Weights of a small image captioner: encoder patch size [4, 4].
Rows from block 4 of the image encoder, named by matrix and row number. Rows with one number belong to one neuron. Each number is 128 + 24 x the weight over its row's rms, rounded and kept within 0 to 255. All counts start at 0. Numbers have three digits each.
# fc1: MLP up (encoder.blocks.4.mlp.fc1.weight, 1024x256), inputs 128-255
# fc2: MLP down (encoder.blocks.4.mlp.fc2.weight, 256x1024, transposed), outputs 128-255
fc1.212:133154130132127132123137116099092150151171098137131157189081101131120135084134114100132124195153077131134120117079164127140172149102160121105159122149119142161133116122153158147129102119119152118115149066116106123142111117104106120125102107117117136127136135098144091162059147100135109114187132121143143066135100144132110116088130125153128192129126155085129152150141118099137097105136
fc2.212:142109126147152123158142139123134086103100128131073125162124101138108133117140095120100135113093116116123162137138139120135119070148125174138127127085108121129176116135099138117130150125151113143118098133146163107115117124166115144121138119187116161118127133166101099130158153118118110124098041163096136129150165142154146137151119126147118107126139068116154141092126159157115141135133
fc1.213:148126157159143127115141126120112109097080111146142090136139147136143144124136148151154106150090160152103203118157128142181130132121167102110135107140116123156120141068121141160165128064143140107124090101146160136137135116141147173128146111140127165075139114118134141123112147103097145153114124120155143086113083133123123106154141130127112126133167124140114139132128126123129130133144
fc2.213:128134148093148121127144136150161116123129145177141103106134148150157108131184196150096051122131135137143115119117136114095169116131139115157107137165155120120138137132107123137076115132122162103170132139130127107107153130150133153114121125180068111151079097089132106120129134137113110087096126101121133110115135163180102138098117118138102126147147089141123157141129159156124092160122
fc1.214:099118120103123127149113098159118141105132128128103132120163114146127141091129116107102124151111145111129143151134162117138164194094103107125114115115126091152135148126169140135130093131126157115100084137128168128142155140181104149101139088111143151135118107080115160134157102092145115148117105149144133123152158151208114143174164126112128103139118099133119148129135186146130149118108
fc2.214:157147096094142132138121117124112158083114085123092149123055068120106141127146137115152149131167134163102146106156140129121121132091122157090172125122124070109125124088149125155104082141133094122120140120164124133122133099150117133091131161124163105145074155130105100131170086153122135127142115127166134152106117163087159096151116124134139153127110138100112115148125108100132106113153
fc1.215:130124131107122143146115143119124118145168121165105126114111126150051093120150102060144169149121125142129139140136168131112157131111118139112100135117118102081167188156116160091068153079118090148131109137083118106134111117146144133142094106149124178154123147123126097166128107132141121139124126119172134159136146169134111141077105119141120128130146121121129075153102115145124106136129
fc2.215:138117150117129092114143080150098115120117137122131127110182132119116155159145202108124097120099146137115132121083138151111102156143110141147167123119109146192070111131182151153133103160149154156115098148138132140100136123148128126140125141142109109100149107148134128136148117113143089139146123154130108091130143091158146114110110179140158143120107107118188189084159156062142174124127
fc1.216:128146136140148156099107173134146088087144102113113092120133159190152171097078115123109112131135125129110111135082112096066145120130117118138121168129108144155073131145126114130152117149109179136132107152086119141146136152136112147140098185126134121071128135159134143088129105165182076125124126127093102151131100135098116134164117119164122126149106076175121147114130148125101111121090
fc2.216:093164161134074160129140110110145116164123147096138188139122101161147103142127171155151151064143155144126104111147126128155113141167159143143107123128127080120104142107096118176117108128161115140125154148116125080104168137134098088136125080149079139106148138144120119152076169138156116150135162129141153154136113102102119157104150148135111115139121095111131112115140129107125088117170
fc1.217:133120135177076106143113127091152155121132124124145111126141136074123109098102100102174116159118121099124143107100079140081101112150167181176115144138133155186101123146092181133144154115141109121193129148138114115065129122163120130138159131121135092122134175114114148114140085156120136157127101124065106137109097159110110126131122153144123100131116109111146179135129120141151151123148
fc2.217:091099115083123126128126121194102121158147119153145095119152124135128109125117157149190138109134129106111132149137122136135106123148156105095134136115143136150121101124092138129109134131125098123157102152097144123164128115158132084154142160107109143151154112132115115134111156130174125129161086111141147100158144135167102140176118141098136162166140139094141141130134232127146132157140
fc1.218:120146144141100150131150126111128095079145118114178136133121114161146144149101122122112126144173087124121116129107112105160134156155160140119130104114104132157096144120133132144137185132151114134138164149127130126141117128124159093109116131126150132158141086105113127139122101162092132109119116121153113122138110128122154162193127161147108128133101137142136130122132137108125189155124
fc2.218:107094139165177120141116133138109168138118128145149103116107140143139136142096160150137129120119127129104155109116157146120102120153143090138157119126162097173146116143176119099119130126121148088121113120154128149181123127159088191166132152155095115183131143139125103109146109140114093140135141120151118125163149104104098108117115123137164132123123117134152089128187188135137120100136
fc1.219:145140142069134148139107109129141117151122124149128142128127141092096160115098172075115136130108205111146133090198106138129098161160155124132140070101134138135119133142122152118162131120147125121146103142149111158169123146121117112121102153143116111140192142161119088088108133143119116100106127094172141098133141082161142128119125119095117109123134140119103130151140137109105162126112
fc2.219:097140124162139163135124132116107135152133162147190147189113141128079151080162128169148153152114162122099101126114098145149149134138120125124172165147139146178156097079124105125140138172160111127112101100122089160173156118147155120144109090107145146165136162137175152147136093101093116134133132114113148158122093110138154101072120118128107148120078103148152128161118108127076140147130
fc1.220:111125101132150120181128116128120091127107133132103125110131117125147129126131118147134113149148114135089103102109141085130136144085113153094148114159143113141148108124162136102116136147136168167181139142160149150099178137133131089126106178134164138103121126139138119114118129096097136121090119138140134094134157091101155112136150167113096146157096109132110140132174097107127119094163
fc2.220:148179094137143142121121091140138171074119095160129154122109106117070084159167109136127132124086123128127124136161148144126140118108137107141127175143142146147124147140113147168125127170105154119130114123116119101150181141157100097102133111105101100112112094150139108135137129167138134146122074113144146183127127152147154139108149152127145164145112156141150137150140135106091135153077
fc1.221:147134118115137125122107116159094150129100153119100141112118142115175130140101071140117103145112160156138134172157118133114140159133140082122128109142116126123094131123156146137109131116104122099102119124121110105131123128066142149125126096116166123138118142103148127141146128119090124110170117127140109139143161112156140129107101101145171090167194151149141112144140148078104104094138
fc2.221:093128151148133125149178149147167100111139127123142094149109174161151082082140136144116139130171126096120118137076118166108110144155136115094124146134151118104128164145088123159114123116128118145124142124094115104114107115165147146118124108128148107137159162179121102107118120118140108144121163117098115153132084135152111131118148138119099150131089139143102067082126150085111181117115
fc1.222:136133115130115121122094118115107165134097150118118130151144130104121143163168141142148139114113085130110125150129114166096148155111116108109116137138102104117131145137125108096151104150133132166117167084109167142170119078117168130101134115093129135145136124135145099158152113108124103164112134131126112135123145136107110131103125138073087113124137122150130114145147115103122125066163
fc2.222:169113122132114132177150128141168145143146104120127175185158142131116141097132141113133143122108135122112129128115153128162090141101143149122156148110124121135104135090131153076108141116093165131120144134137115087125137132146113120131150124100132138186104116143127129127090138171128131133183149111155161079150132143143111109131082123130160131109114069101143110111131107132147140087098
fc1.223:118141143136163147154128126141147142126112113107108120131142126071077126093112139095139099128131099124140111136138130117101091131109143094157128146164127164162117095187131161161125118113079159150130085160118095127139147133119114171127123135123109115119101108084137110105137119085126139093103113111155147140157092091109081139074067106089125138096082144137132144136112158164165109084097
fc2.223:124101143131133080157073127107111178158133126137151163129137174148147135157100090155138153129108124158137135141151141126161084178108094125077138124146124097136103162142143068139125128136099189157138159166111119113137144136166122112107114169163106107128100168088132119139134122094131140183128161106119133137124094126063086162104141144094159135119116140098142108139145177147089108151101
fc1.224:126126136173139113114164108114134150133104096101112131141130090138135162130111103150169144149094099177103121172195109092103096126128123151161116149151179120093123101140126140142119131131133113142126169101144124116108112088094099076131108086137126158103146104124129167089149079128079147128137148104129115112160171131120069160124107135127164151095171149106144175142137141118112117170119
fc2.224:150143145155122113090088100125135143167127126125113055124145149165121081147114163145118130111140159128112146144053128130101123118134138119151153151078115142202119181140133157170132116143120125111105145109095128138135138127114156118111169140110084156125149125116130132098177135140103175106077086113109104131064129083128110104107144121081097139123114154146117124140147088153130150138090
fc1.225:124127109153115124117121107150116117074080140158098127128124121130119147146139126100126131144123122153142146131179133117104184132145145085079109198144142174124139112143114107103131087152144142142145117173194151124143084099117136122133155119206135094091143137160135114089120133097122098117128118120134145151128162141119133090154135132197127113112116112144141143150120144138109167147121
fc2.225:116168132124122141153098118105125115118119090127082150161143114105182124136145127167149165137103128118112132143136098128148145142126103113101166148099127122150111125106141135115143116117088082126141134149095131074155120152110126106153120166145145103146087180125147050159099125098148144156118142146095144124149152144189129074134121126102124146141142153117102159101149078105168126127118
fc1.226:123118124145121162139105126142108137123082123112115144099133110183170148163122150221144115136123112129114117129122129113212143055125154116063109114157145127118125139127101129128134113153137131113132094133138152143140132118134102137135092133162153092104124170042128117115131134102154142138123082107091142113091089163120140148117124122106137099169131133149135072137101091133165112138179
fc2.226:127111094123170121112109148111164127175155118154113144114138152128113125128143161100087147121131158151154101151130124136105117156134164129138119121094138112124119151151085182134089158101111127109118082124098119142142109099150125137120101115116081131140145116131120113133164061161109111075102140125155171128161131201139122118146128143166110113111071106143123146084164088191152107135135
fc1.227:150143128154139101108129120127159172124100164165127155102115154104163148087102116114131137152143146138121105127133133125151116099171107116113128151121110128142090161133133129120153079142160104139148112138116104109122145085099099128114137125114173127137162161108127145143125079165140110144141130108147083161168151113148162116130120113085139123081147083143142132111155165129131108131103
fc2.227:144138145094158125129134132092134106110168080123116185105109120145133119150140137153137130107123112091155109138078085113084159102150126151144075137160152115107168079115082163124132135170116146117134137118051117132119137124124139143115114120157113143124084117124133107118118114128115132114141127118148116137111115121110183130144104166131116111148107170115132123106076098158131082119160
fc1.228:136093121158174114090086117148167155151146120202146135135116169120104154148136127199101124206114161113128145131112137092143128117093181123089162149135136129150140204110148124104121097128128135130123121174120162142146141115097144057122110129113117145074144109102139108143162120148126124107107104123110100132151099101106113135110145137143122124161123129143125151137155127116157115141106
fc2.228:127152170095112077110135144125138146119178109151113142120130093165118128106158168069145147129160142092073151130155139115051119101120095107118125112115105097083109127129159151142138105131141108132121169148165104147104096155099131169150115095138168113080139163172143111136112118112165053133138127161140165152130095122156132162121165112112141138114104121120147171134125135077115116118117
fc1.229:085144128142156111123143138147162133135142137159120134083123156125119113189109127170124128133129150091102122121113122104117112103098159097114173140152077098139128165156140138118105161125132144131176097218122148096171132141098098100142114128145116139128120141142177130082097130122126120074126119146125139115115115130125156140137152117133119179146136137154111093145115133156122136116171
fc2.229:159138113116098120128118124097099130132114156122121143142107088133160163126124098171110138056119107112125107113144134112122106171113155140107115153096133120090115108160114045096135122125136121125152096095142146130154116134176094081085144127116076115126136082125134140147108131070112095138073142110128159139106141156181101123081151149136129131143142148119103137109140161125128163108107
fc1.230:139142105104145120121100135102143151113149152152168157141138118112096172124114160113117101145121106139161164132193112102132133107130102100111102130130152150130148124151166130125138142141155131130108117131110113100133136167115146130154097161081134180148107128139106119151148084106149122143112088099125173135135114136127138113128152138122135136098141129122086139132136114128116151149115
fc2.230:154119122108129095129140126135094108129121103158115114118178122123132143116146101116171105130138127119133136104133112162155164136111129129099135134111140184145173179142131134118128102094128100129122086091111134099109127111175119164136144128133095139170140190125129141135123105121143119140127142143144146135121111105117096121191116157147140115134114151156123143175123114195163103098161
fc1.231:125130143142120143155110133152139155094113167123123158144118111113100183122111147130136130133152171142152119146115143108088084166113125098131151121157128131126145152094129146143169101133079105111114140131114085145140159112110132082099164084090127133193114114113120143107147088102152112154126148110117132133092120118169146132131106135128099128113066115134148127139135111094122135162077
fc2.231:129075167120123113132114105115084094087146128143144137113142119160122094132101095104121132069093126115144144117110128123095136138105140193136104132130118142109126098167144152081108095172171137153084114118158146116120120143131141141163123130131105122106101142135099140150126151104112127136165128142118112110102132106074133150112125103142167204128155082142097139140131172133130138111136
fc1.232:126136136114112125135095151102096127180131140099125113072119154126170136123103119098091133084115124155106132137166113139113103134159160155115127149153150099132098155128100167153176133137125085171126114113147102140116135166120116148149170145128140112154106147088124132111120091103136131152148143126088104126158140155131087123114107180142157118124131111099149134156081120141054142102146
fc2.232:102132075162105132118130094150162050130135147146141112140112118114101131160148133071170147129136148125121128133176132138124102142135083102125144143126145138153142110142157125168095083169127125184133111115075138134096107095087152136145147141108085127118134127136132171105161149150130111080111109165133155143131107121136113066141137118129134130163112181130077149138115135176122110134135
fc1.233:089075132059111119109118117109135135120123079130126114099134134139153096135173111121169128103118127127168117146162124129138110146173121121101101150115101124154119153158096164106127112187156120157123106115157107125092128119099119141109171117125097096118155136123091116139148127160132123171124127139172130099169122145122130090130146135163135130125126152138133149142121177138141134139139
fc2.233:093132142101063127158100107141102101117099134108125132140126077107136119135150111150164126211120091114090168103129120139132103136161110116124152155142173134080090122160078117114105148146115165123137150165120117149117134127170156171111086134110159124112109128096118111087108146100150141136166057130121115162099143156127140161122093124121153135150105153102138084134111114129135108141065
fc1.234:105135151129166132088122109149107187119136102180156125128100104145165112137142129121118129165153102089130093156079147137110157129104134188126163112124098134163117126112160109090134136130111143113143128109154101141113144098096114144093096133125133138125095103103124156119112149104114107093146105129118137098105116105146108118152093116164115169127117184109099156101133135141112117110160
fc2.234:120107122159140114134142165114149138111120133104107081109125148164145131161113132074140097149119148094151117134142131118155130119040127160146118130140098137163150134140117145127124089073095162175163101140140124156137140130172145143148138070148132115127137153106160138093069109190121126146106121128127156165118125119098149126155120140125131085119125136137140134138145160153156157135056
fc1.235:107088125143139127128090137132115162146154109153130130141121107114108127096145123117144116111097109125153154130139121127033082120160181136149150108123123136182093153153125128141158126122153139122118125136125125120150133105125159120096181101139138139125121141158130135182136131132137162112128141099161100109150138158133117149100122093126129134133140172098116088141108143125111123109121
fc2.235:130153117088139139080147143147140127131128091123128138146170119135143080133104134140134146107126137143109094143146139161161147153163104177103128146085124156164135076150154149136122148142125127139144123127132106100166126130133097070154122137110151137141145168135117164131160129144164091107096140152116139124124144118166105107127121126098174161135142119182142160163146119139084161134073
fc1.236:148127132142151131120141131142119136141159152161128128160134130085126095116101146197129142110125110149151136117168130088139141155154172128174122145140140121165135120115154176129140100121145111122136142169120112114155114156125115151183113150105110106121146182094093097125145138147196116139139081093118103107078138139105109149155160139132131101132126146131107126147128150133091132083109
fc2.236:135133154126105139123077138113110112118165112120141149117124115121133136132084107112112148139130111127113133130149131116135133098132132141127193163139120122099151114134151156072103165150092137164136126156148136125143163107130118120133106111171121110131125166137154137118131193107113152122133167135131105147132161116092115109157118149126096147137133106122107077115081134158135112094172
fc1.237:177126145114117088166123137148120137158160085125146138116134093098126117111147126122154104132121162122105128111148123141117121136151132093161192147157182152120134133139126121138114160111173134106149140163157140151198127133114128122114121124112127157104128135086105077152189153105101100097131146154123156100086111129146132138117147118110115167153098122163147126139122127095133122111113
fc2.237:128120145126145140135085055117140123125101149132140120115112111136147115134123131093135133149099140107092127100101122132132063132114104090100112132116116098179145128135112150065130140153110156108117140126120140072115158147162150138110139089136105111184146126154119128126135119100128153167147138140155106188120116120158124147153157135114166080110137146126130115100159166155131166139129
fc1.238:095093129148150141146162125115139156120138153137159154114148110120146130129144171150127153106101103171107108136105137110129165158129167142149120125093151114135124141159133131142148153133103139132096113105106120111119126127108151131125196091142118114091136112112163096123196134108083156161113132125113141130122148125154148139186111129136104128112111146127123074092151072106121132122125
fc2.238:120168132156156148150120126124131194123115086105118121110086190124113152137111080166095129106159137134117142119157202171130123171106156137184134135130151131131136135108124113108080135152149098120117101130091122125171123113122168159141111128121095118156136113129125126124115083109115116107110070131123135133154111109142139161148155109105156155171118114160130123157125132125159100129119
fc1.239:152138140144103154110138122145141152114133131118160090150107133137148137122174144132152127105123108099105113130132160147169104153133171128071116167194111131128123159182180100182123135154145129124159163098132169085107137146118141133132152128133091090183099120089129151132119134132150099113100146144110118143171112140096133147112109122119127162126153062140139112166098111142128083111130
fc2.239:127152127078124109172185174126130131137128144107111107098165157131117134129132143083145133128157131147073112117130115147143130118115079118135107167154123162129161092125149131131121111085075163141112149123088141119140129074129132160129141140144119112162161140144103134171122129104139109138148137108141151153170122052121129147137132118143149107101117113145109089119108160139136084113073
fc1.240:144122129135124125135124110120143067106126116105123115147116135161164139139135169121102126146161117188099092135120151126080138130151099140155125137110173138122160098124135153130107091124065093122157124117128115106145137138087100129144166141088111097093135124125095136156147122118137148136121122113175102130147170116135144101158132159128148171119137169128137137181136109135133110124137
fc2.240:117131141118167118129139111117145152131117082088121106170144123104149131142149135139145130161125134151123155139161124132154182115110109133155118152128122119103143141077102106133089074148184132150126145130113113168115132117139157163147141146120165118164143142131149090141116132165121160128154121116112156133132094138138152124154125105131144121083107103133124105098114137166127156060104
fc1.241:134134130117112171155138160104138139118119191102143148148074102086133127108147095119105130150110128175132148131125158125140106119079128085106112097156119126156111114087125121116137105109142139131132119100148160110144128117127096163102100117122145107108087090162097136132131099204153147136128149108133159124132125088080086158135165147157108155120109087114137128141119125120124124130114
fc2.241:106131145145158121103164084161153113126112150146123122156096108138124130140165100141147122145180129155173111105115121119168124085135149095114103098133106141119133092120142153122158141129104068129174137141132106107152117145154111127119182175156139123123128110134111132144113085124126058140136118154113126140141141155119076133118101149089137133125097158113129186109169101196124079107169
fc1.242:133144155114126142107148152114138134111150145112119120116176135105156127143185140124123086078126132132106125141133099172087121125117096089073083164137096125160141129133186143132064101134122110119087104094090124106111119107130083145132099093109110133016146115161107128081111109087142127147157152132130141103169148120108145112135110116108121121147110094119093111104129117133170140128117
fc2.242:140145141117142111120081176131120115113175125129103119141112131142165098122100131137100133154182145113104124126114169144119122103165135161091157168087118110176159122069111131115113117133130145120144129163130134144171098133145078126135134114203085127140118167101111109095116144151132151120143116146082125157127133138125150167165142126136175128116129121129144157164147144168161148118175
fc1.243:134141136092179117157135115152109160101117097116133135184139137147105161135134107127165125189126144120141123151094143106144133176090172141136100136111137134170129156130127103118174120128130157097126152072096136151123102145121145137165082106113145142130160148118156119128155118105168148086132157111132136133198130106121124128108138104082141150124113112124176122160119110145182125152111
fc2.243:129138112123105116167107109125132154064113124111101119127183112136090139162108142170125120102146148136129134150141126145131159132164122134106108148123146142125147047117107119102140130140149090099093096173102123100111134150120162153108128138178118164101094128147119164139135176158148156153110084171109136129151145112089174121154098133158101126148160169124095121133157094147131141152086
fc1.244:129143108113131111136089144103132118155107122136167116105138133141144091156106090127128099128126150163135144160150128125131148131142118170125179145135148111128100142102158120128140153143127123141133129111118093113152125120163116140143115132091078117127138139115142091122128131120124142138127127106126095118126108155137097115100137128128095077146123122164131096146130137161123161142115
fc2.244:126133140147119133123130119140121169147148163167146118123136144118112126123088121132121143122131126093159101120111106123069162121151056169154125140099136135138110123135108096142124134115106142135169121171132146115130115124125122125141102108165178116109124128113115125127183134089081138133137126180144153144137142095125140180145121136102162103150122157120138142130105110095138146116144
fc1.245:107133104135134118120073111104138143122118152132158078139148115109108124126097106116108110109104117143092111131116110130107079125120160188136142108151131130189123149129112148111124129124179137137150126119137135104100104149113102157107139118156194118110106129101069106147143086119157159113102145116064144113110119167133097139099117122160117094109149157108093104121156140133141160142131
fc2.245:101109107134057098122094127088131106169130137135156141100150100110131139149151106150117107084131161122200140135079124123130149114118159140117156155129127091091110154112111113090134142115112112079137121092148127167176129110136112145143167121147153116119134102126136079125131142135115113133064149165122070117108161104157111170156124114120168132099112130106180144153134124114177129115117
fc1.246:151137126147137135118158158138129138114136108135153133109121136146119135127104155123109082129138140115135126108121145118098123107121129175128122162156117165125106103091142148093101151117098223105110106194139135123111110147088125178138140088103057144099107108136113125104167059125101110122106118130143115096114144118122156166094133115123108125147105100165118102136121152122094140075144
fc2.246:127136125112128126126096103135135136148121119127153126107107094132156123142124154107108143132121061122144150133153111130140124200146126119147108051162111052136126115125148108141147081107143142137125132126091104106118135120110118122097154149093108125184142143097121133140157164115140141144145064137128121097125143152144101101149096125129121130115136133114116150142110140154154143126117
fc1.247:140140121121155073138119121172151106138063121134156180121132146131125104129127063186100104156107134104106139100103109115105118146105153165145113116131097081106113138159125144107205106124153124112105164187107137130159124134115101116131152154118140118097150136120151134143139120100108142134135140118149134133162161101124133116144093149135098135116139152104108106154143136120136138079150
fc2.247:128122125126153117136099142096132100153122159108133081132113118132099114110131130099138151102132166134119131137156132151113141139131088042108156147116139116154147151127109083145074170136074096127136126141119130085124153122118142163114088126114161137125116089122115102115123071177122122105143138160125134136146124153118120108124121151087133147124132120147157130107108110062136163139166
fc1.248:143126100128107121098163122136124116133121177160145139140124144098148141154123107118107122129124095145161113115171098156092134102150133131178093062162110124101167118132125119185144130076094153146141116144141113129084119130123116148150102126098139095120150139132127149128077138108147127087095171100166099107105139095121112107099125133166160114156157110102107115159117156095124128127135
fc2.248:089136120116180138136123139176122096153101111110146153115116134136129161106131124132106112116129149113130149168102146162119115106116149147110117128128123113150094137142158107135166151137129151152100186155125157110129130126120158104144130094113134175121089135156101101128151160122119147116136131119133127115147148182110148163126136127110075147157088135143143131130061133089129133136140
fc1.249:117120119083112146146138126122142139146124107124191083139147105135126121166108110115138121106109161133133096122095114146100164148163121106148105169104086109130143139147148117141136131152131153175144147114145110144131129146111163117133126088154106110094101160149109143120133136120115073163127108102130091118122146110121127104132110098131142134137105119146157122137134118156120137173118
fc2.249:125109086127126126108115121105060173088137159115126142106096154116094128088104136161168106143120123133154129079089128133109101094081135139113152115134131148128083099165115156114137168140090133113121143158114140155121129138130148185125134149067177125159127111133155122139140127134105149082155120155125159108129138137129107138140124110114153152144166116154093145193167154155153133148116
fc1.250:148137139122168128125106126107122188163097162146115170121140162156070151122105157167141132146117108141118139094139100124123113155166157168150135154085138119178158148115111152126131132151139081123140143111121122131098108128113103133109129174110095118128136148126150118143127141118115152109148098142106122125140109128118115121090166106078118111134200139101111153105144137107073104121116
fc2.250:111117148133116059151155123166060124153112097071127138141154126125178115146132135108128139129111150100120150115129124130082176118128150138149110157156099108070101126117117084159172135131125116100141134127140088112169139132137136127124132076151132141127149120124154132105153094130115106134073112124092132129061082127188082081151130147101108156142111147194100123129111137109125143132126
fc1.251:127136140156146150129113114124103087127128114190156115150112132117129163128129134129139107096167073124144107108149131111132107066105127168114130149159121115112115097139127156116128136206092093101120099131128140115151093119154137115122148097126121110121141120130122127116090096123138138120095137141134160109148086122121127104135151139160148104103166141147175107082099109129137134100141
fc2.251:113125113115118131129095149141073145155123116114151118110189124140128122132133123113132116136120121131147109102102138117119131095104122134162158177143095170155096162170154098104097126134115153161162112140121105125145114140126106164121082159135150061130173134153115118150128106159103129089134143115077119074126103108136121091115144096098151150123126107077122138123128133104124089131133
fc1.252:166142102141157118147161068107161151152138109084137097121139140100147144105139131090093135165143137125122116160143145121205076118161122117086111130141118127099189133125118113134125103177136133110144133142125112179073109121172120135068122137105110131153131092127128127134160142118135158106126114117161083116105150150192138158146092155129109158117115149138137104144141142139100098113141
fc2.252:090121105123117078140123122091123090147106126157130113154138186136122107171119166121080084140092128167097180112106135134112156107156090153114124155120096141130089120115148131087182137131150132127096055157129146139168110117123139157142115101150136106088108152156124153140124114118131137114120122131107139141121116131121152121158101145118133144072148149102123124148101126068139135132120
fc1.253:114136193092115121141109157151133152094117090112147102103109123139111116150155137139139163109124117100134086124147124119151119083117167126162114118089111099139118142119139115126189162161092130167118127113103153151143106089165115189125120146124130131112122129110121136118103147115109081133117122122110126137112087118067088136163150124114109115134099120124124144139134128151091131140122
fc2.253:127111143134139131120117111145150096109137159146135130132142115119113140140149142157131122215109116148111144154095116124178150096128169173076121168142147127132129146127117101067077129147164121111124081076174113112114129126146155141147132095138193095131084106145101136183097059121145135114137140137116131079112133124131177096086156125135151132165129133156125110154128101161131128130121
fc1.254:148146109161127135091128133157119127130169097095167148120171115140171125114092136135114110067130071146100135148122145080170154118134112103146129112059106109130147115162134144167108145135158128154145134136111112135153105114123137127150128123089142063080129148141135131138100113123129127143121137132076115083160124121092160154107156109120098163137127110127106136127131111110106131096186
fc2.254:174088138141122095146068111155164147113134159129128100063121137113144133109124170111140184142127141101146138126130118147126127108131122126142122148094141124132158128106135097137122122154110118106110134138170070110111108135126171141151128134135103159112153146127130159106158178114147099116113108142160158125145116127139089116083124139134152113116169161123118141133116097134099126138140
fc1.255:120141137113110115174152128122123089124147127145100103151096167118100098161163159086145147137126073132105168124146146110122178167130140164096115131146132092154117080117120123114159091127097113148121140077115159102132101086136141139107087091118119145060134157070139108162136083135132134094156147122124085112111115104094145127141136134102135099141118108131105135086155131160110139150139
fc2.255:123165141118130141110157160173125137114141112122144126152129161157122129137086124109148128134137123098163113128080104139151152144148148150136074127192118134113161187154136125132152138113122124110148148155121163132109160114118148159105093131136158135178092131141123161110116166117114134157119120137163141176107117086141148131099169148115083175131134139112162108120125109096118115153120
fc1.256:140137145109119106144141121121147196106108119164105112105131103151152126111153139112136136181154091147139099098124080141125135133136106159092122124163074156134113113088181124159122157124123162090118150078089120116080134172134171109119121117164124099140161103146162149106116119123122157116145157089131082131082108139133122154156106150131120094129126131112113105127128124149149129085074
fc2.256:117154148205128121126100152093165105126176133139167122101110101104138124100126152136096111148110182156139128119112120111179113132163092133157106092092124117115169125132095136110155121140179134106117084146202082145125138140128142133125157148064132105137126109150114117176077161150123125078141139144146159130154079114159153135113113116149170143137160134127137139105110118106099116142166
fc1.257:105081115099172112135124158138106140116153113129158186102136112146113146126147158156119119127123137146136152145144149135141196099129120167175117144161130131113098127138131148131135157134106185111091121113110149086058142149171166116102121152134159128112088098129141123101140116143123159067146125152118150136130178116128154127130108126107146091105100133126116130127144140110122143156140
fc2.257:108116139151116100117107148098110120109130151154145127083152147064196111097123149146110153111169126131155100147131131121179154134124131120068147120152117167116166138123145149108135139115160094125114110104142139147134113181151125100127159129117126126109138113157142147151114163171104146145117136127136114155151066090116095104126138114118102139154132164108133140126139147140111095148120
fc1.258:121116154071111181095134160115124144134144142125129133159120145125130134109108105095121136070168123136172143137122122136100131157118122115152128151110108124118088131177151101098132139109164109152087146148162084118150159161111105124151127117112118094116156144135100129113079093151130112157168132179128143165152157120103140157110134127131110138107114084113140144109095169137078142128124
fc2.258:161140159144101131134113120163132100179129096154118094118092139135095112145137160158138133099132138126100124122117133133128122106131140086135088123136145110111095143151155087144130128108152125158145124178063127110164084114119147144133117126148103146129129110183156138070126129146140114127136156115121136129135111163095151135139140128119148140121113125109148117154108132141129131111132
fc1.259:127118123120133111151129133120132171097158142089103170110121107123133150128143106145135113114129140134185128131131157058111141121143153135132155128142155129138096120192124144144109141134142157113129088159139088118132156139120143133139148134144090128116102146125105129084049114117149103112140122166119100117105109102119140122179133073155114118095127155123129096142157089139128164144113
fc2.259:111120133139162147127104142142126137221126112147113162140120190171095088131110102115105115138116159125138150139117152127130128131121129107099133127121154116142151134125108126121141115124179079132134098125111157168135136157132145135122145121120111130104135121107108140151168121151090155134181128150114146136124122122088071145136129134150171062131161180140165121071147144138153149135128
fc1.260:110159113140139147152078162116118129149103082180109117137173145149103160139143111131107123114113132117153165142152107127115121142137127105131137135120147143117139122138115148145080141125130151105148112082122135118117134125117172147151116144179097139120145139111150144143136137087125143164143178123069116127131126131058092129117101132141154091138126127149155127124146136103167118120139
fc2.260:141130135096155149141079140147119151126141117096157138138148151132146172140114122096182102127157161131125111115087109111155116176112111142094110127153121154147116110112111158132155111128162115142107130179116186199097158120117142151123117159107114077128138096107114094141123101154105128140167096157147155139146183106146123100104124121113112130133089112124156151098132081134120142144109
fc1.261:175114098191078119101092146088132125133163138182147141169140145107103086120160144127142132125110113159116103128150116129118169106148146151153147127096131119108128155147125126176150131168173121116147117120104083075175126125107131140095153132155122123099118141123114149116140137158101148109103111094117197120149124100119122151152115093123152127126105131088143117126113127164166062152151
fc2.261:133117163157132113095152098120132128079108072161123202115134117091126099131058180120131138109093140100134181110174170134120126168112157107123110123108164094162092154137156108128132087129142137115146154125138142121100127129173145109160072115096104124154145109148114093115128122076141121095140124108155085182103145146134088148129137139130116119145140117139131159169122102115076129165093
fc1.263:140119138092151141074095123088147115109101103115164129195146125099121192195165146127158128136133133127104136124183139135126147120140130118133108153138111140176156125123138148114130139190114119131136128114110128142136130128143144091102117112101147101162146141131123125079088134109113105101133107148137112120166084200117142129097136137139156142126123124163139181127143128100100121092115
fc2.263:125120113112106127155133114121124123133127130088167116072145117086141118125111129096114144135147125135100123126102160140125095119089126122139146139151130111104115111163093138160153126132113100131132133099146088123130139136110121165154111169113130129126115093121127129156153140165131134151133122147137144122133132133157166117112147100112130109138138131118104107126131159124169078139150
fc1.264:106158146118118159103089098123084135161107134112139151131080125124073158099110117095101105172143116125133079093125157132151101143137122084119133124162105116115108097160117121130147102087069146100143099122170144117156133141091171142127107162112106112150168099125135106112129124137145134090130161149100122134156119154138127182136122130087102119126123120140138106149146128126093110091147
fc2.264:101143135098118096144130163117176183128137130162119122133102122148109082132156141127088129097115096131097127171093158109144154123152147156059127136187097139118120137149146092089175151157172129118136151110108109078107143116132075140148096139136121131152165146116140115122120109092135173168153114128118108126111086070107140122100125120151132090151133114133122130145118147101151166096117
fc1.265:119127131105119138122100144101149106132108106132136146137138123141134116111114115123104140139124132084133064123123172129138141127113118122117120180117107122128163195117159210131112136141159155140146140154122118119128148118143121094083137131085086090150162140099130111166102128136132150099154146162134085135111144140164112124128116100081095147122178166119108116151122088152171147114128
fc2.265:148127138138100129100144139106117094119127118113134101116116118148105160136094167115131131127109157165172137153126151112134093097121064101119135136112162142113124111135141099113094127129101130140160168146096139119111111093114110123103133129162140135125096118157122118137131121085098091116139156086137146156167144110091148143121110176183162119113116119146146120095092152132122094143115